Weights of a small self-supervised audio encoder (BEST-RQ): 149.4 epochs.
Rows from block 3, named by matrix and row number. Rows with one number belong to one channel. Each number is 128 + 32 x the weight over its row's rms, rounded and kept within 0 to 255. All counts start at 0.
# convs0: first width-11 conv (model.blocks.3.convs.0.weight, 128x128x11), inputs 104-111, a 11 kernel for each
# convs1: second width-11 conv (model.blocks.3.convs.1.weight, 128x128x11, transposed), outputs 104-111, a 11 kernel for each
convs0.19 [ 98  88 135  74 143 111 127 126  75 125  98 124 122 144  96  76 151 165  82 142 162 102  85 152  66 105 152 104 155 200 119 173 195 135  74 111 141 163 173 140 117 140 146 207 140  92  86 105 150 154 115  92 136  96 165 172 134 130 134  96  93 115 107 155 145 121  72 121  87 152 147 126  93 139 143 115 198  79  69 102 118 113 123  97 201 134 153 140]
convs1.19 [158 139  87 117  85 144 123 114 164  70  73 141  72 109 129 111 119 136 125 123  78 127 145 142  80 146 119 148  95 167 125 114 103 124 162 144 136 150 124 151 138 129 133 146 127 149 129 113 172  71  85 105  87 119 107 131 137 170  83 152 175 152  91 125 164 113 135 181 139 142 121 156 143 121 134 182 145 134 136 134 115 150  91 141 118 125 129 160]
convs0.20 [147 100  80  76 147 143 154 137  90 122 159 130  64 158 108 151 109 140 127 143 155 174  53 145  93  89 134 152 171 137 194 174 153 189 175 122  81 178 139 210 150 103 107 119  85 108 164 105 133 102 153 103 212 135 159  94 174 135 148 187  95  90 161 134  69 137 117 107 147 144  97 139  76  81 205  85 175 147 150 138 170 152 130 152 160 139 150  99]
convs1.20 [121 128 163 104 154 118  95 184 150 117 130 119 139  86 103  84 107 151  86 150  95  60 152 131 117 130  95 179 121 119  71  91 131 111 148 125 132  88 152  67 109 137 122  63 123 150 156 183 172 134 128 134 141 113 107  40 128 155 167 148 134 121 112 100  84  96  70 158 157 106 144  97 182 121 117 148 144 170 116 135 116 122 155 108 192 109 129  98]
convs0.21 [129 216 108 161 167  96 105 130 140 158 158 149 158  97 156 152 126 139 216 182 146  81 191 153 140 112 157 146 129  97 126  84 149 185  82 123 123 100  55 136 153 139 172 136 110 167  99  99  85 173 120 127 170 181 111 180 152 160 151 207  85 155 138 157 160 158 112 196 100 185 119 199 129 144 144 150 139  80 145 132 171 120 134  90 111 157 131  60]
convs1.21 [163  80 110 141 128 111  95 144 207 113 121 176 183 146 123 142 142  84 187 141 123  98 117  94  84 123 108 132 153 144  81 161 105  97  95  79  98  93  56 117 138 130 188 111 154 127 157 145 179 129 135 130 142  90 104 113 187  60 128 119 158 131 103 103  64 148  93 128  89 117 160 119 122 183 166  82 164 116  88  84 179 159 132 112 128 154 127  87]
convs0.22 [119 150 167 136 168 117 168 161 117 149 109 168 149 112  84  74  91  99  66 116 107  77 117 152 108  96  81 131 127 111 116 121 118 141  83 158 149 141 155 130 105 149  69 116 140 201  91 161 165 147 108 137 164 130 186 124 165 109 140 110 121 138 100 119  91 144  82  99  94 105 106 123 109 129 135 142 127 137 140 120 190 128 147 102 107 111 111 169]
convs1.22 [154 156 172 111 179 101 153 176  99 118 139 149  99 139 157 192 130  86 126 134 131 164 170 122  88  99 118 149 148 136 134 101 155 134 119 128 106  94 104  90  99  88 126 107 111 121 144 145  92 110 108  63 126 134 188 152  98  99 176 106 136 152  92 129 121 129 132 159  91  96 120 100  61  62 109 133 120 135 189 163  98 133 148 108 144 114 114 120]
convs0.23 [116 112  57 156 119 128 127 122  91  66  97 195 134 183  63 110 145 117 129 134  74 111 118 204 167 175 109 122 111 182 152 161 170 166 105 153 103 143 121 189 146 148 151 126 193 136  99 106 108 111 127 144 143 109 120 165  94 124 154 113  87 148 173 127  83 164 123 155 115  83 136 149  93 160 116 125 113 125  88 215 158 105 137 130 105 102 129  92]
convs1.23 [181 108 102 105  90 155 177 127  97 127 159  67 164 139 113 150  87 106 101  96 112 132 153  62 135  91 129 101 149 102 147  88 146 143  87 119 101  76 175 118 124 161 125 128 100 109  56 130 115 171 119  97 159  91 182 191 120 155 106  98 103 147  72 135 148  53 124 138  89 153 134 141 144 141 100 190 152  98 136 191 108 141 127 166 197 104 177 182]
convs0.24 [188 105 176 132  91 126 130 168 154 112 137 101 115 123 172 149 195 224 177 113  57 134 162 107 128 117  60 125 128  82 130 139 141 127 110 134 117 185 150 141  92 123 126 157 137 129  25 110 106 118  90  90 171 108 139  57  77 172 132 147  93 110 143 102 141 141 133 157 110 132 163 182 144 147 132 120 217 162 140 144 122  99 113  75 201 194 135 130]
convs1.24 [114 165 114 152 123 146 107 138  95  94 106 101 143 169 119 139 143  87 174 166 207 172  71 141 134 112 148 100 134 119 184 162 119 159 121 143 152 165 157 149  69  75 120 122 110  53  70 172 125 140  83 162  73  96 156 142 140 136 136 104  80 190 129 118  97 117 118 164 101 133  71  91 156 142 167 164 143 114 145 161  87 166 153 160  64 108 174 134]
convs0.25 [151 114 154 109 114  91  80 109 130 118 150 125 176 141 167 130  97 114 147 113 131 107 142 158 122 112  93  99 128 117 157 117 144 180 169  44  92 143 155  99  81  89 101 122 138 164 155  61 159 112 107  69 102 117 125 113 133 151 125 144 123 165  94 147 173 125  69 106 188 120 103 104 137 154 188 130 124 130  89 105 167  83 129 104  99 119  99 116]
convs1.25 [ 90 117 130 123 130  99 127  85 122 170  96  73 148 206 191 127  99 140 150 126 131 108  80 181 105 151 118 129 196 178 152  80 181  91 120 116 156 142 104 138 118 137  99 137 135 121 141  98 101 160 133 154 127  85  63 157 118 115  91 172 163 115 129 112 175 102 177 160 173 166  95 123 137 150 102 188 162 165 133 104  98 109  83 100  79  95 113  97]
convs0.26 [ 92  50  90 110  72 118 128 103 117 142 131 129 129 120 197 111 174 116 130 102 144  95 167 122  74 123 168 101  98 112 120 135 153 170 122 125 171 152 144 160 149 141 125 111 135 226 185 107 109 130  75 143 119 147 181 132 106 124 164 124 110 135 120 173 103  71 111 127  97 153 124 168 146 208 118 124 147 119 154 133 139 127 142 115 117 181 143 123]
convs1.26 [ 78 153 124  78  50 117 162  99  60 116 110 134 119 137  89 148 171 169  87 100  89 104  95  77 134 134 128  98 106 114 114  81  65 139  93 158 130 129  93 121 103  74 144 130 102 145 149 146 176 117 100 148 162 134 157 185 102 155  94 140 122 120 134 110  89 150 160 125  92 124 120 122 122 127 119 200 148 148 143  93 115 150 158 151  72  73  47  43]
convs0.27 [ 69  97 116 153 141 133 144 102 113 226 147 136 114 142 126 157 108 136 121 164 150 197 163 122 146 136 118 118 132 112 134 214 125 170 159 103 135  88 137 118 112 141 135 128 164 125 101 154  97 109 125 139 105 144 116 130 127 152 116  84  85 116 154  66  48 108 148  98 127 173 136 154 165 203 164 106  81  98 102 152 118 127 142 116 118 123 142 100]
convs1.27 [136 165 135 104 128  82 132 106 171 143 180 105 156 113 118 144 179 156 137 111 118  95 116 103 156  90 132  79 185 141  88  97 172 181 188 179 114 155 113 118  85 156  99 109 126 109 138 103 130 136  99 145 195  72 124 176 110 146 131 145 122 170 158 140 126 119  77 123  98 111 133 127  46  98 114 138 133 117 120 124 128 129 143 171  87 124 122 125]
convs0.28 [112 152  87 150 128  87  88   8  76  98 124 207 124 129 164  93 157 135 116 125  66 166 156  72 105 101  88  65  80  75 151 180 139  80  43 107 137  95  89 108 147 108 174 166  74  90 177  61 105 105  89 179 187  84 158  90 133 124  77 189 122 132 194  97 124  68 223 119 138 116 214 118 138 134 129 113 200  99 121  59 116 153 109 134  97 140 153 124]
convs1.28 [129 139 172 180 132 155 173 150 106  68  80 160 123  99 151 194 133 117  83 133 119 140 153 127 187 149 184 139 107 173 119 170  82 119 153 134 129 111 121 100 129 112 140 151 110 104 150 103 157 160 138 125  94 154 168 115 118  99 133 142  93 111 105 159  77 107 119  18 140  63 103 115  98 129  78 206 166  97  55 154 132 111 103 166  80  71 102 112]
convs0.29 [184  95  98 163 135 107 148 162 131 170 142 125 122 143  93 104 159 141 170 147 123 119 162 107  90 119 108  92 145 167 125 200  54 134  79 159 113  97 132 142 143 182 120 125 133  80  82  84 130 108 147 167 172 123 155 147 132  67 136 147 170 139 111 158 135 139 130 164 112 120 213 142 162 148 135  86  51 135 109 120 105 145 117 137 140 127 156  91]
convs1.29 [155 111 143 102 126 178  70 122 117 155 134 131 136 121 145 118 107 122 115 117 120  91 139 128 145 120 153  99 133 143 102 112 107  56 128 140 100 138 130 158 116  90 111 139 144 171 177 121 115 150 112 155 115 105 121 134  76 145 136 145 123 142 130 119 143 181 100 146  72 124 109 139 106 142  97  97 146 116 120 120 146 164 136  91 175 124 155 166]
convs0.30 [111 156  56 148  93  97 114  81 129 138 112 128 111 139 103 144 144 154 131 111  99 142 170 181 174  83 119 110 173 125 108 127 108  98 133 105 130 190 140  79 152 143 104 122  97  94  82  78 146 100 136 119 119 135 154 108 155 142 134 141 140 135 100 154 153 132 122 118  56  78 140  76 130 158  79 132 175 194 117 167 144 116 146  90  90 153 106 105]
convs1.30 [155  84 166  80 143 118  77 138 176 106 114 134 127 140 131  99 123 103 152 103 104 133  82 166 171 139  97 118 145 183 143 132 101 143 156 177 116 132 115 103  87 120 113 149 154 125 136 146 103 128 139 161 124 119 176 116 137 163 114 134 175 143 143 135 116 119 143 113  90 108 140 128 145 145 151 138 166 119 144 157  97 135  60  90  65  70 126  68]
convs0.31 [152 135 140 149  89  60 103 156  60 134 143 140 170 162 165 116  62 155  99 158 189 147  56 146 109 123 163  72 119  35 133 108  93  74 123  91  82 126 103 165 190 164  73  87 135 158  76 104 110 151 122 116 106 145 124  93 143  66 170 125  65  84 119 112 143 102 180 118 157  85 141 141 163 136 187 129 146 151 135 188  86 179 193 109 140 100 174  89]
convs1.31 [153 178 165 104  91 182 159 140 111 100 107 103 108 109 172 103 150 107 160 131 132 146 140 140  90 173 101 132 119 170 101 127 145 145  88 114 121 107 135 106 162 103 134 131 146 121 146 106 117 126 142 158 143  69 155 146 154 141 114 106 166 109 122  87 132  67 223 130 115 147 134  98 105 146  86 147 104 148 109 163 119 124 100 144 177 153 183 112]
convs0.32 [154  77  86 117  88 140 164 118 131 124 114  97 125 150 149 126 177 104  89 164 167 125 173 116 126 145 146  87  62 168 162 139 131 122 144 132 113 101 191 115 121  85 122  99 169 116 158 186 122 134  90 188 108 140 119 121 106  94 170 151 156 187 212 133  98  97  77 146 160 133 130  84 143 161 149 179  82  95 127 150 140 161 101  96 178 104 116  83]
convs1.32 [ 99 160 122  75  75 106 135 144 111 128 138 174 163 138  63 101 148 167 113 154 122 158 172 165 154 105  91 134 141 125 109  98  88 110  79 139 154 193 189 143 150 140 144 152 101 140 136  80 117 159 178 126 210 170 123 136 168  63 144 138 173 159 132  92 154 106 124 124 121  96 123 149 170 141 171 112 103  88 144 126  83 124 137 136 110  90 170  77]
convs0.33 [179  71 149  98  93 154 138 182 126 139  73 131 104  67 113  65 103 139 149  75  99 171 174 114  93 127  97 129 179 107 109 161 124 139 120 130 175 115 123 188 149 151 116 130 207 123 114 136 166 131 130 116 132 108 185 149 177 149 164 157  92 117 141 164  99 155 175 162 145 146 140 123 136 178 128 199 153 151 119 113 152 146 128 121 115 168  97 128]
convs1.33 [156 114 143  91 119 110 147  90 127 199  78 133 112 123  76 142 145 165 118 164 139 165 130 115 133 128  84 151 173 126 183 119 149 140 188 145 124  84 116 125 104  99  89 152 122 108  68 147 143 110 160 140 207 177 101 175 210 145 136 155 103 128 154 145 156 123 139 113 126 105 148 126 138 122 146 150 197 143 135 121 143 193 101 119 105 137 186 172]
convs0.34 [133 121 190 109  65  96 167 131 165 158 105 157 110 118 155 128 125 117 139 107  56  98 166 155 171 155  99 141 148 202  82 143 132 143 107  92 116 156 172 166 151 167 123  77 137 139 144 142  76 116 123 145  94 102  85 128  62 136 169 175 136 127 143 123 136 141 138 123 152 159 149 110 143 153 167 135 139 129 118 101 106  69 169 168 107 126 128 160]
convs1.34 [152 141 125 102 143 132 156 176 142 192 194 196  88 124 116 102 122 114 117 133 116 102 182 146  99 162 167 123 199 175 118 154 142 109 142 147 105 114  57 113 115  87 136 133  76 138 157  98  33 135 181 115 126 122 124 114 140 144 102  49 148 124 152 120 174 108 150 146  96 129 155 225 196 130 106 148 126 143 158 174  93 144 133 138  55 118 138  71]
convs0.35 [123  81  72 113 114 106  71 165  81  95  93 144 107 192 132  81 107  80  76 177 141 122 177 141 178 101 186 138 145 128 127  86 186 116 148 104 161 140  85 109 178 144 151 142 100 128 150 150 130 135 129 132 114 136 151  45 155 116 142 115  66  98 130 156 180 183  73 159 130 179 106 119  87  77 132 150 150 151 194 155  97 105 148 183  70 160 119 133]
convs1.35 [ 91 138 137 138 101 118 110  97  95 102  53 137 126 185 179 102 147 137 157  99 102  63 178 166 138 124 103 182  97 125  86 158 122 110 144  96  57 105 154 143 112 174 165 137  97 144 192 129 137 109 176 109  90 146 134  52 106 132 135 139 105 171 109 150  93 170 107 107 151 125 137 115 194 176 165 206 240 157  96 119 116  84 160 120  90 123  53  81]
convs0.36 [105 124 119 129 190 149 133  94 120  78 146 121 127 137 140 146 150 123 141 111  82 124 114  88 165 156 172 112 101 149 116 125 158 143 124  78 155  82  98 123 131  70 180 195  90 148 120  53  89 103  98 119 140 113 145 172 119 189  91 141 171 108 159 110 112 100  97 195  76 107 174 147 170 136 120 139 192 149 181  83 116 136 160 158  97 160 128 140]
convs1.36 [134 108  86 119  91 109 119 179  82 114 189 108 134 164 136 143 145  97 127 170 118  89  82 125  83  97 147  87 104 105 166 142 123 167 161 130 122 196 128 169 189  82 103 131 128 110 143 172  87 106 154 136 117 119 148  93  99 118 104 169  94 141 157 131  72 128 136  45 160 145 113 116 162 127 156 126 128 155 167 118 151 106 138 134 106 135 108 172]
convs0.37 [ 88  64 160 118  92 166 171 154 163 134 135 123 110 144 148  93 118  87 151 152 137 189 132 143 130  95 116 157 208  96 161 106  75 157 155 152 163 189 103 123 107  95  62  97 146 133 156 186 135  87 103 120 116  38  41 133 152 174 151 108 166 117 192 112  83 110 101  95 188 173 109 135 172 118 145 118 159 171  68 173 111 120 143  68 137 106  77  67]
convs1.37 [148 176 175 164  92  97 170 163 129 188 198 122 158 181 163 132 105 161 128 157  58 126 118 173 144 149 182 167 138 140 196 178 217 147 197  95 106 120 154 141 140 103 138 134  87 103 177 105  72 168 163 167 161  95 180 115 162 107 135 171 128 157  99 114  91 124  98 107 128 148  60  86 108  80  77 160 103  88 104 167 148 160  84  90 123 128 112  70]
convs0.38 [156 147 132 153  99  83 124 116 103  97  71  67 162 133 181  98 116 117 120 109 105  88 159 147 130 120 140 190 166 130  55 183 190 130 132 122 152  83 123 142 119 130  73  27 147  68  82  58 175  99 167 115 170 136 152 113 104 101 111 140 176 179 127 117 147 161  91 125 129 104 104 101 113 138 110 176 123 121  96 118 180 149  99 121 181 123 118 118]
convs1.38 [166 137 114 155 111  99 151 148 141 136 118 121 125  73 183 152 108 109  99 188 151 171 139 159 176 151 141 160 151 120  90  95 107 115 101 111 108  78 100  80 162 184 197  70 173 127 134 122 114 144 130 100 169 166 142 121 176 132  98 165 150  96  92 179 177 149 126 155 193  85 137 189 136 103 214 151 143 130  58  77  90 149 180 183 144 132 168 122]
convs0.39 [151 151 127 142 116  99  79 119 142 115 130  74 154 150 109 153 106 128 135 150  85 146 142 136  79 119 105 136 142 123 128 151 159 141 115 156 165  76 170 117  97 125 115 144 119 102  58 188 150 134 128 119  81 134 148 188 122 123 128 158 115 131 157 124 123 144 149 121 136 122 149 113 178 159 118 173  64 137 181 139 171 126 135  86 156  96 154  88]
convs1.39 [152  72 114 131 128 165 128 122 113 126 196 164 149 137 189  32 103  95 109  50 176  82 162 208 100 106 157 127 144 117 138 122 123  75  83 165 162 167 137 165 102 135 132 179 132  90 124 113 161 136 115  96 159 128 164 187 132 181 140 138 178 112  84 173 105  89  78 108  78 109  76 115 112  67 147 127  88 162 171 131 127 153 143 102 117 173 172  95]
convs0.40 [129  99 154 120 197  91 147 109 165  96  78 191 162 124 169 111 145 137  89  99 145  95  87 125 111  86 162  68 103 123 117 113 166 117  94  85 117  81  65 141 119 148 100  71  75 161 178 141 120  93 119 120 127 172 219 166 190 125 114 171 137 150 166 125 138 111 160 104  96 128 121 166 104 114  99 107 102  93  98 104 139 131  96 153  71 128 175 107]
convs1.40 [151 125 122 131 127 127  90  82 170 128 134 104 144 125 137 121  95 135  62  84  85 123 152  72 124 150 138  97 166 141 145 125 138 107  98 140  94 121 107 117 104 115 147 124 173  81  95 122 128 130 160 149 144 134 180 147 114 164 107  73 120 119 121 109 154  71 182 178 127 172 153  90 162  89 167 170 169  82 126 163 129  90 130  79 132 158 186 185]
convs0.41 [138  98 115 168 150 101 149 140 110 125 166 118  96 116 163  96 124 121  89 100 123 103 169 150 132 144 164 191  77 149  98 115 202 111 181 158 132 104  62 141 161 111  71 132  82 127 179 103 124 102 141 137 112  85 105 197 135 167 152 116 148  60 128 103  99 138 160 116  89 108 109 149 135 117  98 193 143  95 108 126 135 124  81 136 111 157 188  97]
convs1.41 [ 73 137 130  86  73 121 118 100 107  68 126 160 225 171 123 149 101 122  93 140  99 118 160 109  83 102 106 123 104 105 156 119 183 173 170 149 105 101 117 121 112 100  95  62 104  63  61 101 175 118 139 147 128 136 171 155 174 190 129  69 118 185 120  60 150 119 154  71 108 121 114 149  99  84 133 143 145 104  99 114 145  54 182 128 145 156 117 132]
convs0.42 [115 134 113 113 149 128 128 111  88 133 180 166 166  98 122 133 151 106 173  94 147  84 123  81  82 129 146 148 134 168 201 154 150 132 128  63  95  83 142 157 125 127 145 142 176 146 189 181 112 113 133 107 131 119  97 152 176  74 134  57 132 114 137 105 111 155 170 154 157 103  78 117 130 138 118 139 168 170 113  93 138 153 111 106 102 107 103 124]
convs1.42 [142 145 224 145 132 146 116  48 126 137 147 160  94 130 123 168 144 101 151 175  79 170 130 134 106 158 149  75  96 106 142 176 116 134  95 110 144 157 153 130 164 137 128  93  88 134 111  72 103 129 118 158 111  92 139 130 118  91 146 118 140 147 118 123 164 138  98 120 121 153 148 111 105 154 114 113  98  85 129  79 155 129 140 101 104 164 162  83]
convs0.43 [142  98 127  91 109 121 197 155  88 156 108 145 135 169  94 123  63  42  55 114 165 163 205  90 129 124 117 124 132 138 132 106 116 138 134 168 157 160 104 102 103  76 129  90 135 149 106 121 111 148 155 111 132 141 142  57 161 106 137 138  72 126 157  65 149 148 114 173 168 148 146 146 116 108 140 107 131  92 154 140 101 169 111 112 155  87 118 133]
convs1.43 [132 111 111 157  94 128 135 137  79 120 110  54  87 100 163 104 151 138 155 158 129 121 132 176 122 108 146 165 152 188 142 116 107 120  63 135 112 139 140 122 129 138  97 121 146  90 149 149 137 137 149 141 128 115 105 129 103 180  98 158  96 120 131 103 107 131 121 134 137 124 151 114 123 195 176 101 130  84 119 175  92 116 132 101 137 134 124 100]
convs0.44 [135 146  74 100 166  98  53 130 172 154  59 110 113 105 115 167 131 108 120 113 100  99 180 137 189 147 175 103 113 135 146 166 149 129 116 198 152  85 172  96  78  80 142  94  69 129 143 143  39 182 121 153 104 105 120 159 144 130 124 155  89 146 127 140 129 105 142 149 149 172 130  81 117 142 111 149 172 105 136 122 125 147 138 134 140 149 121 119]
convs1.44 [171  86 162 114 148 168 142 163 149 107  80  94  91 133  84 112 160 134 132 136 172 204 140  98 141 129 117  94  86  93 133 156 171 184 106 152 163 134 103 184 116 117 126 128 136  60  92 155 170 116 136 133 127 130 133 178 155 130 139 110 164 106 111 187 132 144 125 113 154 128 157 145 106  95 172 146  88 142  75 121  88 102 178 113 128 173 157  82]
convs0.45 [140  93 114 155 148 125 174 116 110 122 131 204 122  96 109 174 106 153 136 130 168 135 123 129 163 141 158 115 114 166 131 113 123  63 145 149 119  86 116 173 127 110 125 138  75 159 128 142 162  96 145 177  88 143 131  95 141 123 153 156  70 111 155 140 150 142  60 174 144 169  89  79 113 119 111 131 180 135 112 157 117 117 139  89 129 134 100  95]
convs1.45 [177 108 147 140 157 104 100 103 148 150 119 116 140 108 111  95 163 111 140 115 215  88 124 154 190 196 155 104 158 115 105  97  80 142  92 180 147  86 170 144 166 106 156 138 208 168 180 191 178 160 158 100 142 119 101  69 121 123  75 105 102 111 121 145 130 182 128 139 166 141  97 140 102 124 143 106 125 119 202 118 158 142  86 152 151  91 135 106]
convs0.46 [ 98 105 134  97 113  96 115 145 114 169 116 113 106 127 127 148  88 147 111  86 134 149 152 172 120  96 175 126 148 135 173 160 101 102  52 129 144 144 156 102 132 147 101  93 101 158 134 142 152 143 122 121 157 132 129 150 137 122 110 120 164 129 147 136 153 131 145 115 125 151  92 144  98 121 114 147  88 176 127 179 122 144 105 108 191 105 137 185]
convs1.46 [107 125 130 103 136 106  90 104 105 134  90 146 168  84 126  96 150  95 187 163 153 122 113 169 142 117 112 137 108 160 122 167 132 120 137 148 103 115  75 154 130 129 125 127 145 107 131  96 118 173 195 158 139 114  95  91 143  90 151  91 120 165 175 163 137 145 127 125 146 181 127 129 158 137 110 134 147  97 105 107 110 135 128  84 128 147 131 124]
convs0.47 [126 133 161 169 143 145 151 157 167 162 165 101 134 161 150  86 156 126 105 116 184 145 110  97 145 161 123 120 125 134  94 156  85 127 154 116 136 152  66 146 139 168 137 214  97 103  69 157 133 118 148 180 135  82 118 116 159 133 122 153  73 148 180 147 179 143 152 100  94  71 126 150 128  94 172 157 171 127 156 184  87  86 124 148  95 111  75  95]
convs1.47 [149 154 147 104 162 162 131 153  92 133 138 126 166  93 115 147 118 133 127 121 182 138 127 113 144 159 158  92  87 162 144 197 159 110 132  92 147 150 179 144  90 117 136 165 115  97  97 166 163  90 116 145 130 188 159 167 136  56 164 134 116 129 135 143 125 137 125 164 134 155 146 135 119 181 115 212 164 179 170 139 120 117 137 158 119  85 132  93]
convs0.48 [123 125 150 174 116 108 135 138 131 133 136 144  87 106 122 189 161 130  98 148 126  84 163  71 140 135 176 144  90 123 183 128 140 135 159 240 116 130 193 113 102 109 127 136 142  90 110 166 161 180 143 152 168 120  83 138 128 179 147 120 113  71 117 104 159 117 120 133 185 146 156 144 105 139 139 129 102 124 128 103 132 118 198 161 130 106 114 167]
convs1.48 [107 134 162  84 137 138 116  78 149 159 152  98  88 172 177 185 176 167 192 115  95 119 136  95 122 124 175 186 118 136 111 104 155 140 120 156 152 158 111 123 135 127 106 126 155 147 133 134  86 148 130 213 141  95  67 155 138 111 160 177 139 139 104 162 148  87  84 125 106 131 108  98 126 102  75 110 109 132 165 125 142 109 142 122  78  76 103 149]
convs0.49 [106  92 141 137 146 130 122 136 133  99  85 104  84 144 124  94 133 117 124 102 148 130 151 173 168 137 124 161 139  98 122  76 126  80  95 155 162 143 138 114 123 135 130 115 161 125 129 118  63 140 116 153 117 157 119  70 139 101  82 134  97 117 166 106  99 164 134 132 138 153 121 134 153  67 145 118 110 186 133 145 144  73  97  61 106 133  91 160]
convs1.49 [128 148 168  92  76 123 121 119 122 152 130 121 175 155  76 102  62  98 136 130 169 108 128 159 137 158 107 129 148 137 141 117  89 191 170 140 145 167 130  90 126  79  78 138 173 125 129  89 135  63 130 118  93 114 157  92 132 113 134 147  99 131 111 143 128 104 148 137  81 147  75 115  82 103  85 148 141 116 185 155 107 133 100 142 148 123 132 102]
convs0.50 [158 199 132 124 171 154 151 133 157  93 117 145 119 159 129 109 102  96 108 101 138 134 120 161 139 164  61 162 120 149 137 130 146 164 105 128 113 166 127 136 147 181  68 146  95 100 138  98 102  78  87 129 151 106 136 153 164 102 122  96 117  93 140 138 154  72 122 133  74  77 145 107 163 128 178  72 138 131 137 189 114 134 120 135 103 101 157  95]
convs1.50 [133 121 124  93 107 195 134 134 153  82 115 135 110 168 175 119 171 131 164 152 122 100  87 148 148 126 140 111 177 103 137 120 129 117 171 144 108 118 114 102  74 162 139 101  93  43 140 106 138 136 103 149 139 133 128 175 175 125 150 110 115 159 192 136 144 135  87 154 119 110  93 115 119 163 131 117 112  98 131 147 144  76 157 135 139 161 147 133]
convs0.51 [174  54 147 167 149 117 144 163 167 146  87 173 139  76 119 133  99  70  42 191 142 128 124 127 219 129 157  76  75 124 151 104 115 110 109 145 101 105 207 116  98 133 109 144 152 191  78 164 106 153 144  93 125 126 169 130 125 134 135 146 166 123 163 137 161 183 125  85 130 134 140  90  88  87 104 165 124 112 142  80  71 122 199  99  53 104 133 146]
convs1.51 [140 153 135  88 118 156 120 143 131 144 152 114  81 101  95  82 101 120 128 150  97 186 121  92 101 107 118 129 101 151 210 133 109 119 111 158  94 151  88 174 151 126 125 104 100 106 126 127 112  76 159  95 155 167 129 195  95 132 157 145 174 162 127 175 144  97 140  75 101 140 118 100 122 118  78 133 115  80 165  88 159 103  64 156 164  87 116  93]
convs0.52 [111 146 147  78 121 142 158 165 139 139 110  84 101 120 115  99 132 136  95 174  96  66 156 129 106 151 145 111 128 135 125 154 101 126  84  97 137 120 113 153 140 153 175 151 129 122  89 156 156 144 181  89 107 141 168 111 140 177 129 110 125 115 191 124 164 169 152 159 134  88  54  87 139 136 102 142 173 100 121 112  73 125 129  73 183 162 167 126]
convs1.52 [104 121 187 139 159 209 100 116 173 174 120 145 164 114 202 133  65  93 133 157 165 143 111 141  90 118 154 113 121 106 144 116 119 179 142 147 113 148 166 146  78 135 113 195 143 179 117 117 102 106 131 160 129 119 115 117  58 149  62 138  68 171 102 112 101 143 130  95 125 150  59 136 125 148 133 141 154 155 165  97 129 182 193 150  76 165 113 144]
convs0.53 [184 111 114  87 112 122 123 197  82  93 116 145  43 121 134 155  87 138  77 102  87 112 136 175  95 114 114 148  85 150 131 165  36  70  83 130 145 106 112 128 143 154 139 193 118 153 123 123 143 136 169 174  97 101  69 191 194 133 180 134 168  98 134  46 136 100  90  96 164 132 137  81 110 140 169 118  95 107  82 123 108  75 183  96 111 120  74 107]
convs1.53 [ 80  74  36 115 151 152 100 123  96 160 111 178  99 121 183 129 132  70 137 168 134 104 162 114 154 119 163 108 101 160 119 196 137  88 123 138 131 119 137 118 177 146 121 132 113 101 181 107 170 220 166 156 141 117 172 160 115  85  93  80  54 138 140  67 125 147 148  86  89  93 145 103 126 111  96 111 130 175 170 100 145 120  85 159 156 131 202 115]
convs0.54 [ 64 129  79  68 170 122  87 127 100  63  96 172 126 183 180 133 199 146 133 149 129 126 125 134 160 114 178 105 120 146  87 127  90 105 151 101  88 160 113 176 170 143 112 156  55  87 138 126 142 156  92 132 131 116 191 137 177 136 164 150  71 111 189 144 130 134 178 103  82  98 130 150 131 144 168  97 127 148 111 130  85 139 187 132  64 139  86  71]
convs1.54 [131 112 140  85 138 131 111 150  60  97  65 157 133 108 160 116 116 129 133 140 163 120 160 146 206  96 115 106 198 140  90 105 139 103 122  86 127 172 155 125 137 151 108 149  98 161 149  64 137 172  92 183 134 115  86  69 154 144 122 146 150  78 120 134 120  65 119 131 131 130 136 158 177 149 171 152 112 154  93 124 157 112  92 141 140 119 139 141]
convs0.55 [137 102  85 148 131 123  97 126 173  80 146  76 152 144 120 109 141 113 178 136 172 160 125 129 204 126  92 182 132 181 135 149 142  92 134 131 110 130 145 136 157 122 112 151 135 165 251 172 123 124 136 169 140 130 126 138 127 144 153 160 122 122 118 169 164 103 123 154 167 148  71 128  94 138  79 128  89  64  98  94  93 133 149 189 166 192 184 160]
convs1.55 [182 112 157 173  90 124 139 148 107 110  94 141 165 143 150 114 177 106  46  58 171 122 137 169 158 110 142 170 121  96  93  88 121  73 108 140 124 148 159 116 103 150 152 104 145 112 140 154 124 180 147 134 114 154 118 196 120 122 119 121 124 114 174 160 166 151  89  86 140  72  93  90 116  95  92  97 109 134  60 116 135 106 152 156 132 112  99 204]
convs0.56 [140 151 145  57  84 128 162 157 136  95 122  99 140  79 103 100 152 114 129  92 126 160  74  85  89  75 130 173 160  95 118 136 159  98 187 156  85 117 103 136 183 109 152  94 103 160  85  86 199 117 132 175 125  94 160 127 168 191 222 158  96  99  91 108  91 101  80 125 201 185 111 110 122 193 165  84 145 149 143 126 127 117 108  73  88 146 119 117]
convs1.56 [138  88  87 102  97 116 153 151  83 140 111  81 140  78 136 160 116 102 138 131 165 118 112 100 105 147  79 110 137  97 116 138  99 152  86 109 173 154  36  92 131 119 141 196 131  98  76 156 119 127 131 115 168 154 154 107 109  96 160 105 143 141  92 111 123  71 123 145 110 120 187 131 117 143  81 169  83  98 142 144 113 105 107  90  76 145 128  75]
convs0.57 [ 65 140 157 116 128 164 141 156 166 145 164 122  89  84 109 121 140 164 144  81 150 163  76 112 136 129 133  91 130 109 125 105 102 118 129 172 167 157 143  83 183  67  71 125 135  64 204 182 138 112 125  80 102 112 150 118 135 166 141 138 138 110 143 112  98 141 123 143 133  88  96 140 112 116  85 135 174 114 128  94 148 152 142 121 143 200 133  75]
convs1.57 [ 60  81 136 120  51 166 147 107 126 150 239 118 137 131 129 128 143 109 141 125  97 136  88  97 110 138  81  84  94  80 128 156  68  93 111 138 117 148 119 139  78 127 122 127 194 120 110  94 119 145  46 155  97 139 104 211 181 138  61 112 158 124 158  83 135 152  81 111 122  94 116 171  98 149 176 141 110 137 138  77 135  83 144 115 102 205  92 114]